python train.py --arch="dit" --train_examples=195000 --objective="flow_matching" --mlp_ratio=3 --inner_norm=false --shared_expert=false --optimizer="muon" --momentum=0.95 --adamw_lr_other_params=0.0011 --lr_schedule="wsd"
Rows from block 8 of a small class-conditioned image flow-matching model, named by matrix and row number. Rows with one number belong to one neuron. Each number is 128 + 24 x the weight over its row's rms, rounded and kept within 0 to 255. All counts start at 0. Numbers have three digits each. After the name is the row's rms in percent of the matrix's.
Before each neuron's rows are labels from the 100 images, of 14976 (inputs lightly noised), where the neuron reaches its highest value: "strongest on" is what is common among them. Only what is clearly more common there than usual is listed. The data: photos of arthropod specimens (BIOSCAN-5M). In brackets: how many of the 100, against the usual share in percent.
# fc1: MLP up (model.blocks.8.mlp.fc1.weight, 960x320), inputs 240-319
# fc2: MLP down (model.blocks.8.mlp.fc2.weight, 320x960, transposed), outputs 240-319

strongest on: order Hymenoptera (43 vs 20.5)
fc1.371 141:171132129129151113092074127140135092127117101136120137161191142122125143149125081137115149155123181121120105160090117122139149131144126126117144121146133145117104114124117136142137151117139083136077129124139132142142170150127129099101131176
fc2.371 146:172089102138144117149176133134129165102110082114147125103077122159124173093142115117110076173124089126115132093135137138158156127112122110142150110102122135139135151141130103117121135094130120164152123138130145113118068071114102102146141114

strongest on: order Hymenoptera (43 vs 20.5)
fc1.210 135:122096110119082166137140091146145107137099105148139116119152127136107128102101087129130111162127160182130094134163137143128136130089129091129166130128116100105095122183105157165091126110148128102088115149117163143114087158131149133136125150
fc2.210 148:121151108130068128106123108110134140137160088128125107125111143127110131160133089152116152159126122093134162154063153129131135150135116094146182114131117148173118111154143165141149141090130132099171130118140163129101171117127103113108128080

strongest on: order Hemiptera (55 vs 11.3)
fc1.205 072:138099085115143145170136092109175129152132112114104097132094086102152096147142131100077111149109153141134103094086178117143120143172111125117149096126151115126098141124095102136173079111112121120134145143145169170154135107125142111136146146
fc2.205 080:135180101099121132146118117137122111163149101148121081106150113152128146178125111142101130155086135116127153110074143120112168157125167108149108069069108114177085136121153106109101162156149114125110082115149152108171110124042105106097142089

strongest on: order Hymenoptera (47 vs 20.5)
fc1.223 047:133140107134121170156102129159115140121139145109128140106126093106114108142052128162117114128137120169116180135101080132109095138084119119147062150130149129112139147127091087178119146097123155102137145157098093072136137108123141125118184157
fc2.223 067:112078134146152120097108098119053124124127106095129104166128087153154164171150142135119133140153116145117126155139079135112118122130112112127144163173156152109097141106100142089130129117131167146108169103140125160116103169143152114181134141

strongest on: order Hemiptera (57 vs 11.3)
fc1.13 096:165132113160151133158140124174113118143105115130142106102107103124077090139118115116155113149158168129169139154188101120097165137144094094110106136130107130166118101126150169134154160114095127100108108156131108090151153123129127116147115098
fc2.13 071:117142103137121136121119153117125117111168106117122116106153118175132094119119145121161163142126104136152152130155133183116133085154107109123141146168134196133118101115111115134143176107093094130083119148117129160156144087107150121122161124

strongest on: order Diptera (61 vs 30.6)
fc1.503 123:148112152115092119115126134144089133172108130115142142103118126126135141106144097127139146102137183153071155134137083129128086115115072170138110127134185114125117127107131117120140102108189192134117124145135147107113127145150121110130139108
fc2.503 095:121121113126118139181106132137153145120126121121127112120149142177099173118167138145113121139119147149146120127127124140181146102121075125124129136180118131139153121183129149141118150130191113110112111126136147127128128091151122150134110127

strongest on: order Coleoptera (52 vs 16.8)
fc1.425 092:114120090131155131161154099140152165089131133151127127112129139118106170152118183133126119117090138169096150109115152188173110121101141092134098160169145108141126110112053126121114127090136161123184104143107112111111109117116130109119153129
fc2.425 129:149176159140149167130111142115115122118127116130133164108103088180112123099136148127131137091122127094111118156123104151104069124151148129117128136112107114120106171103138127144123131114119154116095133122095124136133154181137133117097100119

strongest on: order Hemiptera (34 vs 11.3)
fc1.623 089:119147158111087088168126091115106063118136123143129108135129129139194103122117136140110091146130178195156111105102153150129157130085097178127126106081135107168100107137118143101126108117079096124128092162109128127130152124138099165150177126
fc2.623 077:121119095104127146116157145144096124134088148149129111138134112109161155136129156154086133083111084063140104108119144126117101132163178145176146158144121111154128120129127123120109139058150139123138096124160142165143113140104107140139166086

strongest on: order Hymenoptera (42 vs 20.5)
fc1.755 074:167143125105107140151134138138126117115109139157126170114097135129119134120117126128132115113118159139146136127113117081135137150082136096155113145095147140142125103135136138120135143117112132112154168156135137092170138097132143134095158134
fc2.755 078:134119106087125097130106135156130094135153148100142150162109097104108163134144116138103149091132132107149141103124124111116144147164112120108151131180119133135131112143129124128173110110178118096136098131082146101157126126137105155140146088

strongest on: order Coleoptera (94 vs 16.8); family Throscidae (29 vs 0.8)
fc1.669 101:124126129143120147127109155123212157120109155149121127158143118130144129140166131115135146093127107148118115081142110142137122144165134147175114128122151178156091126118119108112140145114117193153148104160174177134121124111159107122144120147
fc2.669 108:123091117080099136143126138064065136120138105150174141148139161141140147126091146157141112116128135073132112154118096114150175138135127170163101103186111107122168109131120117098105129134145104136126129147111128122085134131114112140152138110

strongest on: order Coleoptera (38 vs 16.8)
fc1.348 106:157132124110099135099098144126177107129119141079165183117125135110119118094196156125105138169092110115144128154122155123125075136123130139111152150119121141143179140134116152144128147113092127104123162137115164165108146124119141151108114096
fc2.348 112:131139149110090145122147112110130111136128127149155148137130149160122153153065161110113130150129126108164127169148130120118086120146136154138148135125132130135127141105124119157107137057162127133159143079127131144128066133136158121121139142

strongest on: order Hemiptera (38 vs 11.3)
fc1.747 113:160168125132140151091115104127148095117146150137144083112114124164106122140109117148137113144153121129136131149169151104128085138167110112122086146082109129154146110082115157166180137104114137077099121133172112106156140101141178104092116139
fc2.747 099:134109148145159134131150152135077146131124126148137093106121127129138088116097144136156134133152125093123128147116119143132073142111099184139122146155147142137127126105091159149100152078100148119105130122103149182129119144137155109147160150

strongest on: order Hymenoptera (42 vs 20.5)
fc1.663 119:136099142133148148136128130118148135106069111142163142157151152156123128135147124149114125134145189115114121126129120144104127099108121085134133094101139097155116146147152122166147091130173144125108130131102115131189081142128107147143150104
fc2.663 144:136173150123109144146108144178121126115137124110153143146125109108130126123115124095134141138162100107138144125163112123131158112132126061123121139129124125090103138152143143126153131138120140130067142155130086156154133115118133151124122148

strongest on: order Diptera (62 vs 30.6)
fc1.278 097:147088127124102108137123138137174143122069102147124110120110119079122118124163137130147106116126134123118116132149105116139099138125065140108133178149189074121095138123140096135148136125136116142139075133109188157123111131131096108148119123
fc2.278 113:137147129123136140112135122106088138180150129163133140135135117149065107147115125124113080135104142096159122122107146158145156104167097115168136086090113147108132115146110137129119105069160119118105134132119189120153164121152116119116150173

strongest on: order Hemiptera (56 vs 11.3)
fc1.188 111:127107085105137141089157122123132101143118091156155123127119081120121125154137148129094153148110132111153139092106163120120255144156067125123132130134135108137128141152071150154151155184097106089126127116123138108122087134130162098136155128
fc2.188 106:158169134100109133165145129098118164171118136131145133138144154123060119143162115126113099155114110137133131096100142095120161143086235115126123094159115138128125122103143143106140155149151080081175100105121109063142136114086110139129140136

strongest on: order Hemiptera (31 vs 11.3)
fc1.60 133:100167079130146184126160131085168085151148135120119123153134099118157135147105110105075110094142145150134133091087159107095087162193145109153165078101151127151159122141104130138155137119122160115121110116169114138116132127148163116113164161
fc2.60 120:119119103112136149120129094121121134107126111129145123131147147143125125144180088136077130138119141127145121129100178088110140182096083105138111076115153111124149130145125129113112125139137131146151122137100139066154110163091133144119148109

strongest on: order Coleoptera (45 vs 16.8)
fc1.191 104:118105137138117212106124134151108121110129152132152126123117107082154147109118142152150109124148148100117130137111088116131128121101152128161177101116132125104065102121043146142131100131156142131154124164096137124140129179113138128130125071
fc2.191 090:152109140128149122115129117131108126133125106120145143169163151145140132130147161131134100099128127115145095137089116147091133193111107118122091133124105148084163108108185099128124158140088107107149215075129136125149100079152132133094140141

strongest on: order Hemiptera (30 vs 11.3)
fc1.380 087:163176086130132176077100111122132140136117129092077099133118134158128135149197147101098150122142095152145124125080154145074162171159094110106160102094135133136121145109099125160166136136091087128127138141118150129115144153118166102138141127
fc2.380 088:144138130104153106130119125104127127129128119146113111140144153097100108171126115100135123135106176116165104080095167127103131198102187105121117115153135126107141111117139111144131136129150093140158143094125104111131088060139112124114129117

strongest on: order Hymenoptera (62 vs 20.5)
fc1.500 103:114157136122085133117160132169172111150097137150135099125142146120141158090144117144129122130109125152109126152161130091102131134151160108102144121115157125117114115146133184117153120119127141133172132101145125120100118122162137119116137129
fc2.500 108:162161157121127128110142155100096091124145135109159132130126133128141127138098151096148142088129112093120126122119122106127133184121127134103131131105116123112148133098138122113158164132081090109144144150114119122142120058167110102121156167

strongest on: order Hymenoptera (42 vs 20.5)
fc1.319 059:130178111129134119127126123149152113180148144112118099163097064120124113101137148091059117190158156078111140129104149104126174182138128129108191107140112104144133101159082131111154103163119148101069149147134158136112176147130126139121077167
fc2.319 076:195189113109129119149110110128131114100117134155132107166119128139109166136164104135119116062103115141137120122100143125112144172093147124130085133117099113169140093106101100132096174154120121114123128113127138121151113082118115108112150124

strongest on: order Hymenoptera (49 vs 20.5)
fc1.464 081:137139194125093161100137130157138122129143121145161141135118115145144166101117097070103140160117131108113166095144086099086138097154095112118119147127132137086129170129144115120136132108092126102137094168095153113097162119135137136124160154
fc2.464 082:137130123113163104146144129101114143133133147110132121140124155155137107127103108144153112148134135187133117137139134126162112118117180158126121137171123141165163126153104128129131086136149144128152169080137148118107135118110164139167122168

strongest on: order Coleoptera (47 vs 16.8)
fc1.693 049:148122127143124139135105151135120105128148133107110114139122107127079124119126184152103159136192134125123155140139113085142133092136108185121143086066110118154093102119166109152121128093153122131131136127143136130116143128126130120092154119
fc2.693 082:122112152136135106117085108148079089121130125133127127125116128138150146128116126155147143110098131132152140141158120181161105125124131070150111162096116137171135080153150133111108133142131126132128171113139123129111161127111087141067124102

strongest on: order Hymenoptera (46 vs 20.5)
fc1.643 128:113196167132112133095116107162139217142138117135104134144138123131120169137138085130143130167134164121138179119115116127094140098138133074119116124142121117126128169160145094117142118132108128124114169113091143127185114158127115147111165115
fc2.643 134:124083110129120098152158101089155075148121125111131163131125140159131151117128073128138116165114108123160067135140133102154120091124103116117118149103163101131141082188122107143113137151145133105157088150160146141149112151151147143149091134

strongest on: order Coleoptera (36 vs 16.8)
fc1.248 098:150115107107154128126117126146172131107070130099128134114093122127104143120118144118099152124125143093164172157110156153117082134137102112079146172126158094157133140183138168155158124119150098132096134109086133153140100146120132146149122075
fc2.248 109:130131130130145124120160139124113130129190112137102147130152106156122093132141150098125134131119138162162095110142147145156103132123131127127168135134150136083108094129104194164108115137113097127131150153148149167164165096150126144098115139

strongest on: order Coleoptera (55 vs 16.8)
fc1.131 088:134137151141136156113162117109122105106164130112111121122127109127085115114159087102102169129095209091135140120149149097133088162117121149131114129126092183116113110116110126143177139140159134146117147150134162087115160134146159122136113137
fc2.131 083:133129138142116138147120145134134124116129134123097116126097096099163124130128109119081138130117060136089134111144101113107122155121117103136124143161123118127136130149134101122153112133114172122159080127132100140126123158143100147121139087

strongest on: order Hymenoptera (47 vs 20.5)
fc1.530 087:126143111121106168125120116148137074135109134085076135137126095131097119133114133098132148139076157125133112085099142147148148114104120122155112131158191095115093122127044132110116162126130109137136133119133134098165085109132156119121137077
fc2.530 110:136138135127159127168098138100134124138123122145103157130133128148118152116148143117135122124128136108149113135130109158121120136111143105079173117075150124156133091091197139092140132129138119124067133115127149105176150087151117106157113124

strongest on: order Hemiptera (28 vs 11.3)
fc1.744 104:128139139139101112131156144133113090128123112131151090127136094102070057134112120142121147120114138096150108126162103146127154103138116134122110132161123141143101121110109104091161155124102158118129129135100114089138151128097110110144138085
fc2.744 075:116148124125127122125121150112151106128126134091099082118140115136164123112148130121164142132124140130107144138154113135098156122171192113139128110157101189119139130101123129119133146108139095130119145169135087124132150108144144124144173126

strongest on: order Hymenoptera (53 vs 20.5)
fc1.123 100:132127112137123122123151131106195142128127118115146100141099108111091148111139143125144123117109099108145119111128106183100115095139151175108113168162121154117109110154109165168122132118105136077137114162116090149136118116126058123156170130
fc2.123 150:105133131129150081134146151108121107127148147119109136113144103107137107133107062118136110117141157166129136123157132125141117105135135133123136075164141117126108120117127220142154127154144097097114100136137079092153110154157143106136151088

strongest on: order Coleoptera (53 vs 16.8)
fc1.336 099:138144135135147139103129119123156097104135132142094098127121118119157104153113097120087139136155157078156147144126117107097129166143076116111130159123201172133118124164163156120107118130106146113093117138128137118109157075127102143119090164
fc2.336 087:150134133146127094125144124115128128121112119132143147135110107095160140147143109095101124139154128165146120125161109111089100121118189111125150117121226198123097119143142114148143087106078144144185127124139085119129092146129154151130136084

strongest on: order Hemiptera (47 vs 11.3)
fc1.406 096:152097106144116137122136121159096131161111096111137136100150140145114119122098117133147150149155128175123100120176142117143152146150111131121110121128143129167138059098101110136152166155106164148145079129104133091124126110123067125146153109
fc2.406 091:134095127147120136125157138172124118094111136149137143122103130150137104134147124166097178117147110140138138124103116096130105143111080139153136145126083115101178190137090147120111171159136111104130118128122147166134118160165181128116089134

strongest on: order Diptera (73 vs 30.6)
fc1.664 109:136114103162112131108145099182152146156147139131156139104106080107123111120151115098131104115117115142128122132136093116105128110160119151130130141104119139149137115106139126152142160125154148120117080130132128099103109079137093111107120122
fc2.664 109:121142146147122145151142181170086114088130127098123139101114141126127108146128131128143098119143144131140150114129191117072136115087138144161148116104112159121123146147147189140131168142115102100109091174126135160135121126179153099093096143