Weights of a small class-conditioned image flow-matching model.
Model: arch dit, activation gelu, patch size [8, 8].
Training: muon at rate 0.0047, batches of 128.
Rows from block 6 of a small class-conditioned image flow-matching model, named by matrix and row number. Rows with one number belong to one neuron. Each number is 500 + 40 x the weight over its row's rms, rounded and kept within 0 to 999. All counts start at 0. Numbers have three digits each.
After each neuron's rows are labels from the 100 images, of 14976 (inputs lightly noised), where the neuron reaches its highest value: "responds to" is what is common among them; "patch colour" is the nearest of a few named colours to the mean colour under the peak. Only what is clearly more common there than usual is listed. The data: photos of arthropod specimens (BIOSCAN-5M).
# fc1: MLP up (model.blocks.6.mlp.fc1.weight, 960x320), inputs 214-319
# fc2: MLP down (model.blocks.6.mlp.fc2.weight, 320x960, transposed), outputs 214-319

fc1.675:515486484564450459521491500475507474472604546462470477505514536496500477481488555524523478514593515488539458482541480514497490427412556483439465470517451473555492455478502539453507458490434466529485446490542483496531509506540531455467564460440486430500491529545454461543421516476569464519397525570498502503512528494478
fc2.675:454556545452437447519476466460561488487492560526556570470549590546538450573499527467539502470517529520455556492485541530519534488453474512482532401489470514507490559545515514518536415506539540461454503509515564520471629467437404505487521517511503543506502446529438512519536437482527489515507493514555472569527513508496
responds to: order Coleoptera
patch colour: grey; brown

fc1.590:518487539462444498498495609486606488487534472536488542474499444482514505521471526450454602493471435456488569518424506485471527420451514539474550573470564490492463570493547507486467478553524605485502502437500545503591437494504564486484497475494454530484471520551526530444499554533475517465474516504492493485505512455454
fc2.590:465481512499542517511470506517451496506470484532474566506465513484523519512531512495557550521509398496406577556410487486493487502453457473461551518532602512481563586480407518518491486564491609495473513500531488491477481453490549492520454538566540510539430448499507456488504571495511511437496509464504482459558471521473
responds to: order Coleoptera
patch colour: brown; grey

fc1.630:500476533502507552565532532602524362496465494550506530518521510560499464512456509516491307517558571514498512545448508524487474511557489480484477502507478476504520527516480543563524546529522546496540462460491441562522542524470511539451513461528496501497505506472480586490501463491533459516479510528513514455504529548423
fc2.630:522513536567440477456460537428464416469462540533483517491484503535521511506676522486534603514514483510511476492494562510493507488544466479485516525592507452482479571518468476476470532504527515530525472518516463380446451478471492483428478491489531466565493458497499548487553510540462515436488493452567463486505480564423
responds to: order Hymenoptera
patch colour: grey

fc1.331:526434515554477490478530439541513487474576477510560478483492472475556535550461578407546463550500491580477448567484561480452493496529470518509485515544489481489469505509560504495580478520534562460386480537551535495487482474505439514512566481521478457516537559500493436537449482506490496547432478479473492487434544461488
fc2.331:511525498490467513476578611485568476528486465430578496434515573545562559456506505528533433485447559458489491501551482513479475520462513530502490500437485472542467506520529527641542506489462450430477478453521489543542539479518463454515523491509453522500527564371493560501520482490562491481510527542472516409514496508561
responds to: order Hymenoptera
patch colour: grey

fc1.686:501501554449536538438493520505499504535459490526518428497446467491489527502504441508502484558515555505486569525490431548501515441520536448510566537490449469549504512542451529496504412492446472488519507549446451469532521560498460464453476465528579524486554512551455511495479511571452470494558556451469522551527517559483
fc2.686:556508469553498571511520550547422528544493539511563522544533527489534522415475472520524468518560524516487411490516493472466498531462528512450427508442512575518538482549480557508505501525514476445466532535505579489549441464538505542458484477493473462483538526514509493523533546500483507552497537524540522471487479524475
responds to: order Coleoptera
patch colour: grey

fc1.234:528511471429533495481560419492524578506553512514586451504521507427467495570487516468455497493468453529459502480476532482474446514491483488490545430479496558564468477508564484530492487569505506498512514554487544486532457528530483499423473483528489431525550529441539449448487514549521525566453502479427500553459489515485
fc2.234:534462504541523491444560561469514545556511469417537473497466501551505524449516489482505476427500557493542497536489449488460542549467510486503506582504500485599551559498533501496524518547511455483553524473463417563560491433599496439532495542444450615540568592432496553460456508482541478426540470548480515521423492435521
responds to: order Coleoptera; order Hemiptera
patch colour: grey; brown

fc1.565:566538536549569517540430574487581494501560516499472495434390563514502442500480473494494470493567519517465513524564462538481563567509470454470438527513450471511585512497539570435513524525473527427471472521453521508529447480498483450492510436474492489501493504469478547485537492346468458503484434416525506469520500521544
fc2.565:479513468531583473539532439447542505542495489465516505541554551515575427555472505578462560507525476513535518496513503468477393531487453475504579491551499498507550497494497522434550518519495433555499551485478474500485513466474568511440498532458457477438526476524448426481583517420486504425530491540543483492479465441518
responds to: order Coleoptera
patch colour: brown

fc1.526:569506531483533485462366517504471536558565498527530495497513479473485524499498449513495459539507450574480488519473391520489477450436566501517423459524557509495458425444563481475486494474473564528452528486571545518543489572547495498450472511483513529518418463475503483508492461469468482517536570484521534481525475464449
fc2.526:575465486524429494462607523532484496433502513534517534487511510560537519532486519442557522510473527521460466536484499467487518504418454434533428446482621499449501401491470493475477540520558581528558535475487524489420515625538505551520493473448509478465520520505508501490527453500529506508536551503524457481601490450430
responds to: order Hymenoptera
patch colour: grey

fc1.193:506560490522477522393480509521469455442514452472566520494508463457470520463499459530499567498493479507459461484509479546518527484408560447435477501531522525503471536474452554437439486518522495477475491454521493532547448488488510479440481500510510424560518494395487431478437471470515528477573502466577501464504526481451
fc2.193:463509546503454487449468471476447446441469498520519527539460510547549464496541515489497523525384494520463521519489531467511483490522500556589457440487498449526415471476485483460506478496500517497477479477538504414518490533502469564604529525488523546530476500458547564471553431495526560523444532481484492439515502499498
responds to: order Hymenoptera
patch colour: grey

fc1.588:441442512488506506510482493531526506475512503521416565547552456535503493512502520486525462462471472482535472482507513474497480527531461505514520412498511512538500506476452482472587480577458493462469438480462443503522551617504501488486535536544531507601519517467522539444463472549549519480568515509536513488578555489486
fc2.588:546538398499520491515472481472537476409533547486495558570487558453488470534501533512533517555450581510506520534525521506509549553449524501522468499441523529532422510468503523529509492546482478537523428476498549521471508514485518501511380497443514534527477404499528467453477477552493492532513523499465497506598496517589
responds to: order Coleoptera
patch colour: grey

fc1.368:510558534515495422574450498429497443537511546483506542490550476409548456497524468530482396518490499514466474473532536487492465454476500527430541532625521519527465483483487499506489478504545497536512527489539531521432441496472495442454533472499513496434529499485529497476487496489501496451480483503520484502468539482471
fc2.368:503414501519459528480483471583459474511504502505515506517454459518521509510278498522501400529535521477529488514533494490517480466559514483539474481391514525505491525477488535624433502499448466509512567522562525491453477504497510545460493506496562503429501491394558442415520522494522491517499530513467607477506461534533
responds to: order Hymenoptera
patch colour: grey

fc1.19:533517479522553597371424529510588549419471479510493505526449471490506559487536502551499364508446472500521503579534542416536492436534520512547545452429474504470497534477478495446477544538510520515472420498513494498538469523510551469541509562558547619516462474503554469461563508513496590458521512505573470506484494495552
fc2.19:515517484462573567386510458455541495467496472536479529545552432536591495552462581509450392499532573444486439477462491522552564489477491474505474520605503547496474538524484526462535485498514515457454502516515498502473507496458496447441505423489496419473531494528491554499475543569457423505469431526517486567550515495506
responds to: order Coleoptera
patch colour: brown; grey

fc1.477:467497552514563476461481571464516503579548503542560513474471456513516523529509478520473512526523434468509493531458536500461461467395480445471476478492479550566536537514556469506496511504482457485485563561510510491515549473513569493502417512449511488526442437526438485477471582561528545499524509478508506482542601456477
fc2.477:436474546530461517509527526518540487422521488484486526494431521495502474522476541541468505437488446473491470527509516474539479506379528428508464530519501525459497496482425485477483520501520420479512465432508490506502449466515526529488583523580483543475538616529536510482487583445478549504536497479462503512564599448511
responds to: order Coleoptera
patch colour: grey

fc1.734:522557521456512527524523535475523448504513545539517507469492525479481538538481463487481484490462484507515525506514458480509514548521516521555353493487518504444421574470541503496380527508514491523531479451449550487531532515569534499404456572542503601561467489484502442429472525556478421473513454455524482457491490518523
fc2.734:498474507537537549496572511542548422512526608546549494461511509492512515492556519488468431434482483457472467506525518472473569575516472472462364510429520521486486471484487555484477476486538524461541526506462486540554474462471561518584502430470498493506459490492507540469509473526512519534484473540504497525535491517492
responds to: order Coleoptera
patch colour: grey

fc1.455:488492463477511547471547530474530520504573486421542402487523418469562468478500526418490527519459525530587532535432533519527453493488600519504491475503538507525605400568563402491468511434462548506400486507491537494545487497492530472468555458531515478547454563507489494475470519477554518522530471528541498505551619531523
fc2.455:464480468525509478484439477486483501484560500406496386497499517493479516479506535448510488475575566496600540519448503489442461516458417519519499536508546509466393429552459416545523504454485507481570557520528507506466495488523512510496419478413482504441562448524495536517514493540443523475554437523542500472536629553550
responds to: order Coleoptera
patch colour: grey

fc1.261:565471594480485461448353520475498493495480504525557470463482481481493539494488492470465482561479399572559550492411619545507483533527515520497471449509446511539565511447489492486456494541466527489614488484548442508493566521511515489483459488520536503528442505512496497472498485474480506538454527527551505491498441545517
fc2.261:520447622479504535484637488505507509477475520489463491496470479498461493459515511412527476451488377511593553548448613537539541457504467573512457482501467498512468503455519494485516518549489512523380503484445454496526462502483522517497519464461492523534538497503460496464456481525528514544438545506487468505463446539532
responds to: order Coleoptera
patch colour: brown; grey

fc1.296:527478638461516524518559527516562534468571516460568521492585489517504560524493457470440464542541453464469526550508519516535470494546488513479463425476463517506478389545511408503530510496544506465425489449456547509480499566514446534472555560527513527523506498472473484494461488509579566547491491526530503459487462586479
fc2.296:465467667509484505511438532500497490497525523487501551509515466521548447529526605406547482432501516465450454537460484501525468505490450497518473503545473492487498418548510413515461531452537549497558429492509514472567487558480539477491448549507490478513547493480507482479505529487410518512477508459536529535503435624521
responds to: order Coleoptera
patch colour: grey

fc1.405:464491517468483522468539506523514546507526543526453463546557496550487487476508532541506426476524473492499484520456481528512444492490498588445561467471515460564477472531508537557425489488436536434555486490456557459505479491460552565388441482497526459456489493511528495424545500479513478573475478535515504539525572531442
fc2.405:511504506501491454450528454526496557537487542499468537563516454485558492539477527489501420476484511528478493485506519502535503524448443453509538514562474506563440513503475467505444453532540460436479543413502486520473527568459550510611446527500511515469499510493478512502447505502525482508502504447576570506552504428537
responds to: order Hymenoptera
patch colour: grey

fc1.343:465466533492577551496526505493537516444561520530522481494529443487554469573503475536491505488552611447462541538458453468443492507494544537525497482478580540520538490503558485510536567525513639511408526532490593500571492489573521494496492443491480474481470525503503482456496494552503545512458514458486500534512502519478
fc2.343:438449547516462479495501468534497512553519504521500503512520518485465555552502570551489509484430629451458487533467416474545540473519471521553493499519620486501457489493411482472466432558513659498588476493469532502494488460574538490498511454492505489545530485542500515513499512473441524498486529431493511471529486544515
responds to: order Coleoptera
patch colour: grey; brown

fc1.703:536485497539453489488458547530499459447410476502522479485472518493516591469506493471498484540461548529519428568465458438482421517460472485477509501506540475482475535517503499416515498458454513534541547483546518502466572450456480472493551525458448507541434521556517507518501606515512510491471454487439522510527514512469
fc2.703:553486517476517507521521551415523450500563458421475454455485519529462477444476451450454466532493501547512537518509454495486485476458591423441530481509518503509450513441507518486480463438484478529476501459409455508460513483506508518518431492523538524441562496476508554525515544516486515462536502528483541502531501489536
responds to: order Hymenoptera
patch colour: grey

fc1.307:459450505492498515547517440498438562535562527511525484502543515556518501491554492478515355446496487512499513616542487488488486527454525511415466464427508478531537515424500483543472482494533474478520539481468518508517488434474571543570482451480444475497511486481556526495491421498546555518475532534535473485501515497475
fc2.307:524545500485512531556503554467477592538402513489508509470446502477539474508435467482487472485511509512493502440488517509479499507465527445518461481617526508520554485487488452541499433533477495472520504490469493454536497454448541440461530525468402479541534503569519445531489533492490476465534463490485672460491512481502
responds to: order Hymenoptera
patch colour: grey

fc1.113:521437461518498511487485465491516520535511510457540537508552494468511532529491528451505494550453514531552497538502526553471471471497442446441483433504584534497444445529587441502505585505445528489380490504459522508468509509451490471478494456569489541519513524514490470471499624431588494487465505541501510503561415476507
fc2.113:481437476541500515492531474511501493464480509480506550500513468481485446520509500441486497452541556523574489539490503529547478517498545445466482488507608485513564446495461454471499472509474534509629491499561479501551513536451523500498517448417516551491501477506501500490549606565419513475467475495498498489603408498498
responds to: order Coleoptera
patch colour: grey; brown

fc1.609:489517468513539500534497450458481483445498430480460493464463476522535540415472551459489530410449528460589496496436532504446482488482437445505520512503466544512535429546506498514462484531524522463448436534571508487560506528479470495533563510493515531493482555506529535490418501442479514513517549499456513504486538421441
fc2.609:485512523448559524512462461536452500439499516503573505488556475487488526575499516524530508416448511583425505517584515517459545454479484502544503444515541516494554532453470449526469505436505490513449481580542511494503531455570460465521517551518538518460573555483539457494617494435513439401482449529503484524516420544587
responds to: order Hymenoptera
patch colour: grey

fc1.386:431559487497527560470492571504448543508470509488556499481503488464420510454503464494476487478581571534535508458504461465558530486469569480502511438446463528520504500492492543570487553608455475487480511426416474490447497481556410494464553545565479530495477486540484526531485502557502529528534537522449499473552482463479
fc2.386:490480547527468533494520456504443575461473497554587498482574577562463492487495555500485500500485553504456557502456507482511463534549531500487495494551511466505520501563484502549427562532491503472459462584476591523510466482433367502500505462497545505479499525522470519521537531493553540472463513558464445454543526467555
responds to: order Coleoptera
patch colour: grey; brown

fc1.219:529520533569537452383547524553517537486484606500485474499500484503446515521475524507504527508561524508501531508479511479491504425501528470482541530477550500490496464475500510507526537481441505554508479453496516486479567529525521592507535510475487564482491503498426547482456512458448452583475533492538464439606514507477
fc2.219:542465498535518452405578495413598509476370528481460529487491509465559567474520575473549463470568487511488413516548532479503509477462492510503521462508539486493551526528490499506491506474511511544486541418523524541501532502471440441386511450525470436463438467524461436507474545477526458477567456448514452433477526568506
responds to: order Hymenoptera
patch colour: grey

fc1.512:434524492478450492523520586536545545524511503508472445505467435514442507513495560469528481469463421532449436464547529475524462494526523549539543518498468513532489477448579503549495499489475541506524542482476483503540487526569419486455481498468530432463501505466476481478498543462517475511521500451403512429507508573543
fc2.512:490524476510513524526506498469502509502523503593475523497497493545474524528477490526497516590459504528462484511495418475515523439518528540422521516497451492544495551504473523491496537570495499513550534519456521509477452410369503556541564554519473507561451480469485531475535479575483512545485490449491494457499547578537
responds to: order Coleoptera
patch colour: grey

fc1.58:572548551498497516488516486513497515507532510475598546510508493485561489471511539480508481461501450468441542534439488497420511453520531558517474495500447555499512507532470464481544500528512345496539628568466553498467564482482480499479508541417470504526495489526524522491513588528509470500438494571460505511575584541524
fc2.58:568533583551507497501511510490487510491539514447442568488515496532485494496499446466479505552510440509404538539423485448608506498507476555503482509511441483507499510503581475519476532564557323522427418454535534500554465505522486482505497549625472494471490480504458511469524578485506484511444479574514507498572618555506
responds to: order Hymenoptera
patch colour: grey

fc1.132:507494495508487482524474544445423469469464517515513509468443462487461508504529462545508497501525558512512519555540456446538472465504521508544558477499511421463461494481495501543473457512483471365530490526418517443510473487521508496458497471492563529486503519454486541540536529489428524479523524401466516501469525564490
fc2.132:470457515530543519487463480566455508484447529445539524492554484463526506468512517510502468489545495365528463513470552486552503449454567500479550542452533465488474473550537467586496482514472546352509479522529517533488513448477534452497514497536586481485518509469455472509456486486518490487516402569457532516513513452527
responds to: order Coleoptera
patch colour: grey; brown

fc1.459:465515509538512496493490449513465483442446476530478500508567456444440466482510535525544548570502583493514479503543524524499456438516549488561463583525551496462474479515450518592548438482497570531493544471520521482416503484501536449479516498553424486425423512537518548484497509500493492445495440465512504482479564469494
fc2.459:442513441448365522476500511543444486548507480484458430508583450473480471544499401517471522406463512531482573542501515486513517469497399483475494538509586540510612460474582537496449454482508543488549565501506471484530490496509453503503478471405526516460532450496453499507536471582434530534546516491538481502422567529478
responds to: order Hymenoptera
patch colour: grey

fc1.628:532504552531459489526499493536453495514487497492435509420497519504449463534481506529497486498554497474527501488526489551504462577489492514508352501628499542475466507510474532532496428497555485417439408546556464488516476491456574550404487542512526500559471499421528607519520511486519449538482449539527502505489471487493
fc2.628:502515487458517562464481474418528490539541477501504486429519503482419453494596465472475460512511497482447499509406582434514478595454495554509449517447534562502429448480498456486491451540545528442464491608545485514507495505525523539535533491497484509505507510467495418550406463518496481547473519497469483478511520466458
responds to: order Coleoptera
patch colour: brown

fc1.359:555516590493510585461551489494496526455500523464511533468427440527561455530496509515465498468495494564485518539426513494477515498517561478519470486511437567535461577466471441484512514477445474520494518492488567502500518493455501495488499497511470504583481528493418494472504454527459482485407487528442510491592442411451
fc2.359:501470583524512419510509497502509497518497489462549563501449516537498476513508509493514499578549538612494470538421497481506536512475466417531500549499419498451559587450570429523534495531444464535472502510497535491487494466473538462492516503468489488456510441496547521480523421462535442520461465525447511470579497416470
responds to: order Hymenoptera
patch colour: grey

fc1.54:544489573476477473499470590530499474514511507435481493456557481533534506512478480462488547505553485495493548492469479517531520539430501547460434547483455516492582502495482505516497404490544521464502474479449507474465525551495515466475453420448497466538468448558526483462476517497485411499445433493564515472510473482391
fc2.54:508483421519469448564474520466513458531470446608414504439426519466568506513497540502522509506535489549578446500520492536564517508539457463571424433535529560541561553536454527557538466470455489465504487509567510526495531472554468488491476492470458588532485477559527430519544564502548519533488503475446473537486514564563
responds to: order Hymenoptera
patch colour: grey; brown

fc1.316:512533519467528543495467533482525511420489503460511555474481495478488481471475536450438474455540553477527474513482544515512368537485480515536495495515554537515518524565482560508548549465409498475490483524434570502552475528463597478494478576533484510540524524519487474464488527438578493536461558512492486516480489487499
fc2.316:473502529483519509516566528498493521571456496468521575491466486507509488486499522478528480548505541511530484528474513487475429465475542509548498542515614513503508538517570570472437442458451512517497503497571541507508519514479479498478515596443500520491510485455477513485495530580419495514486527516484508486453487494497
responds to: order Coleoptera
patch colour: grey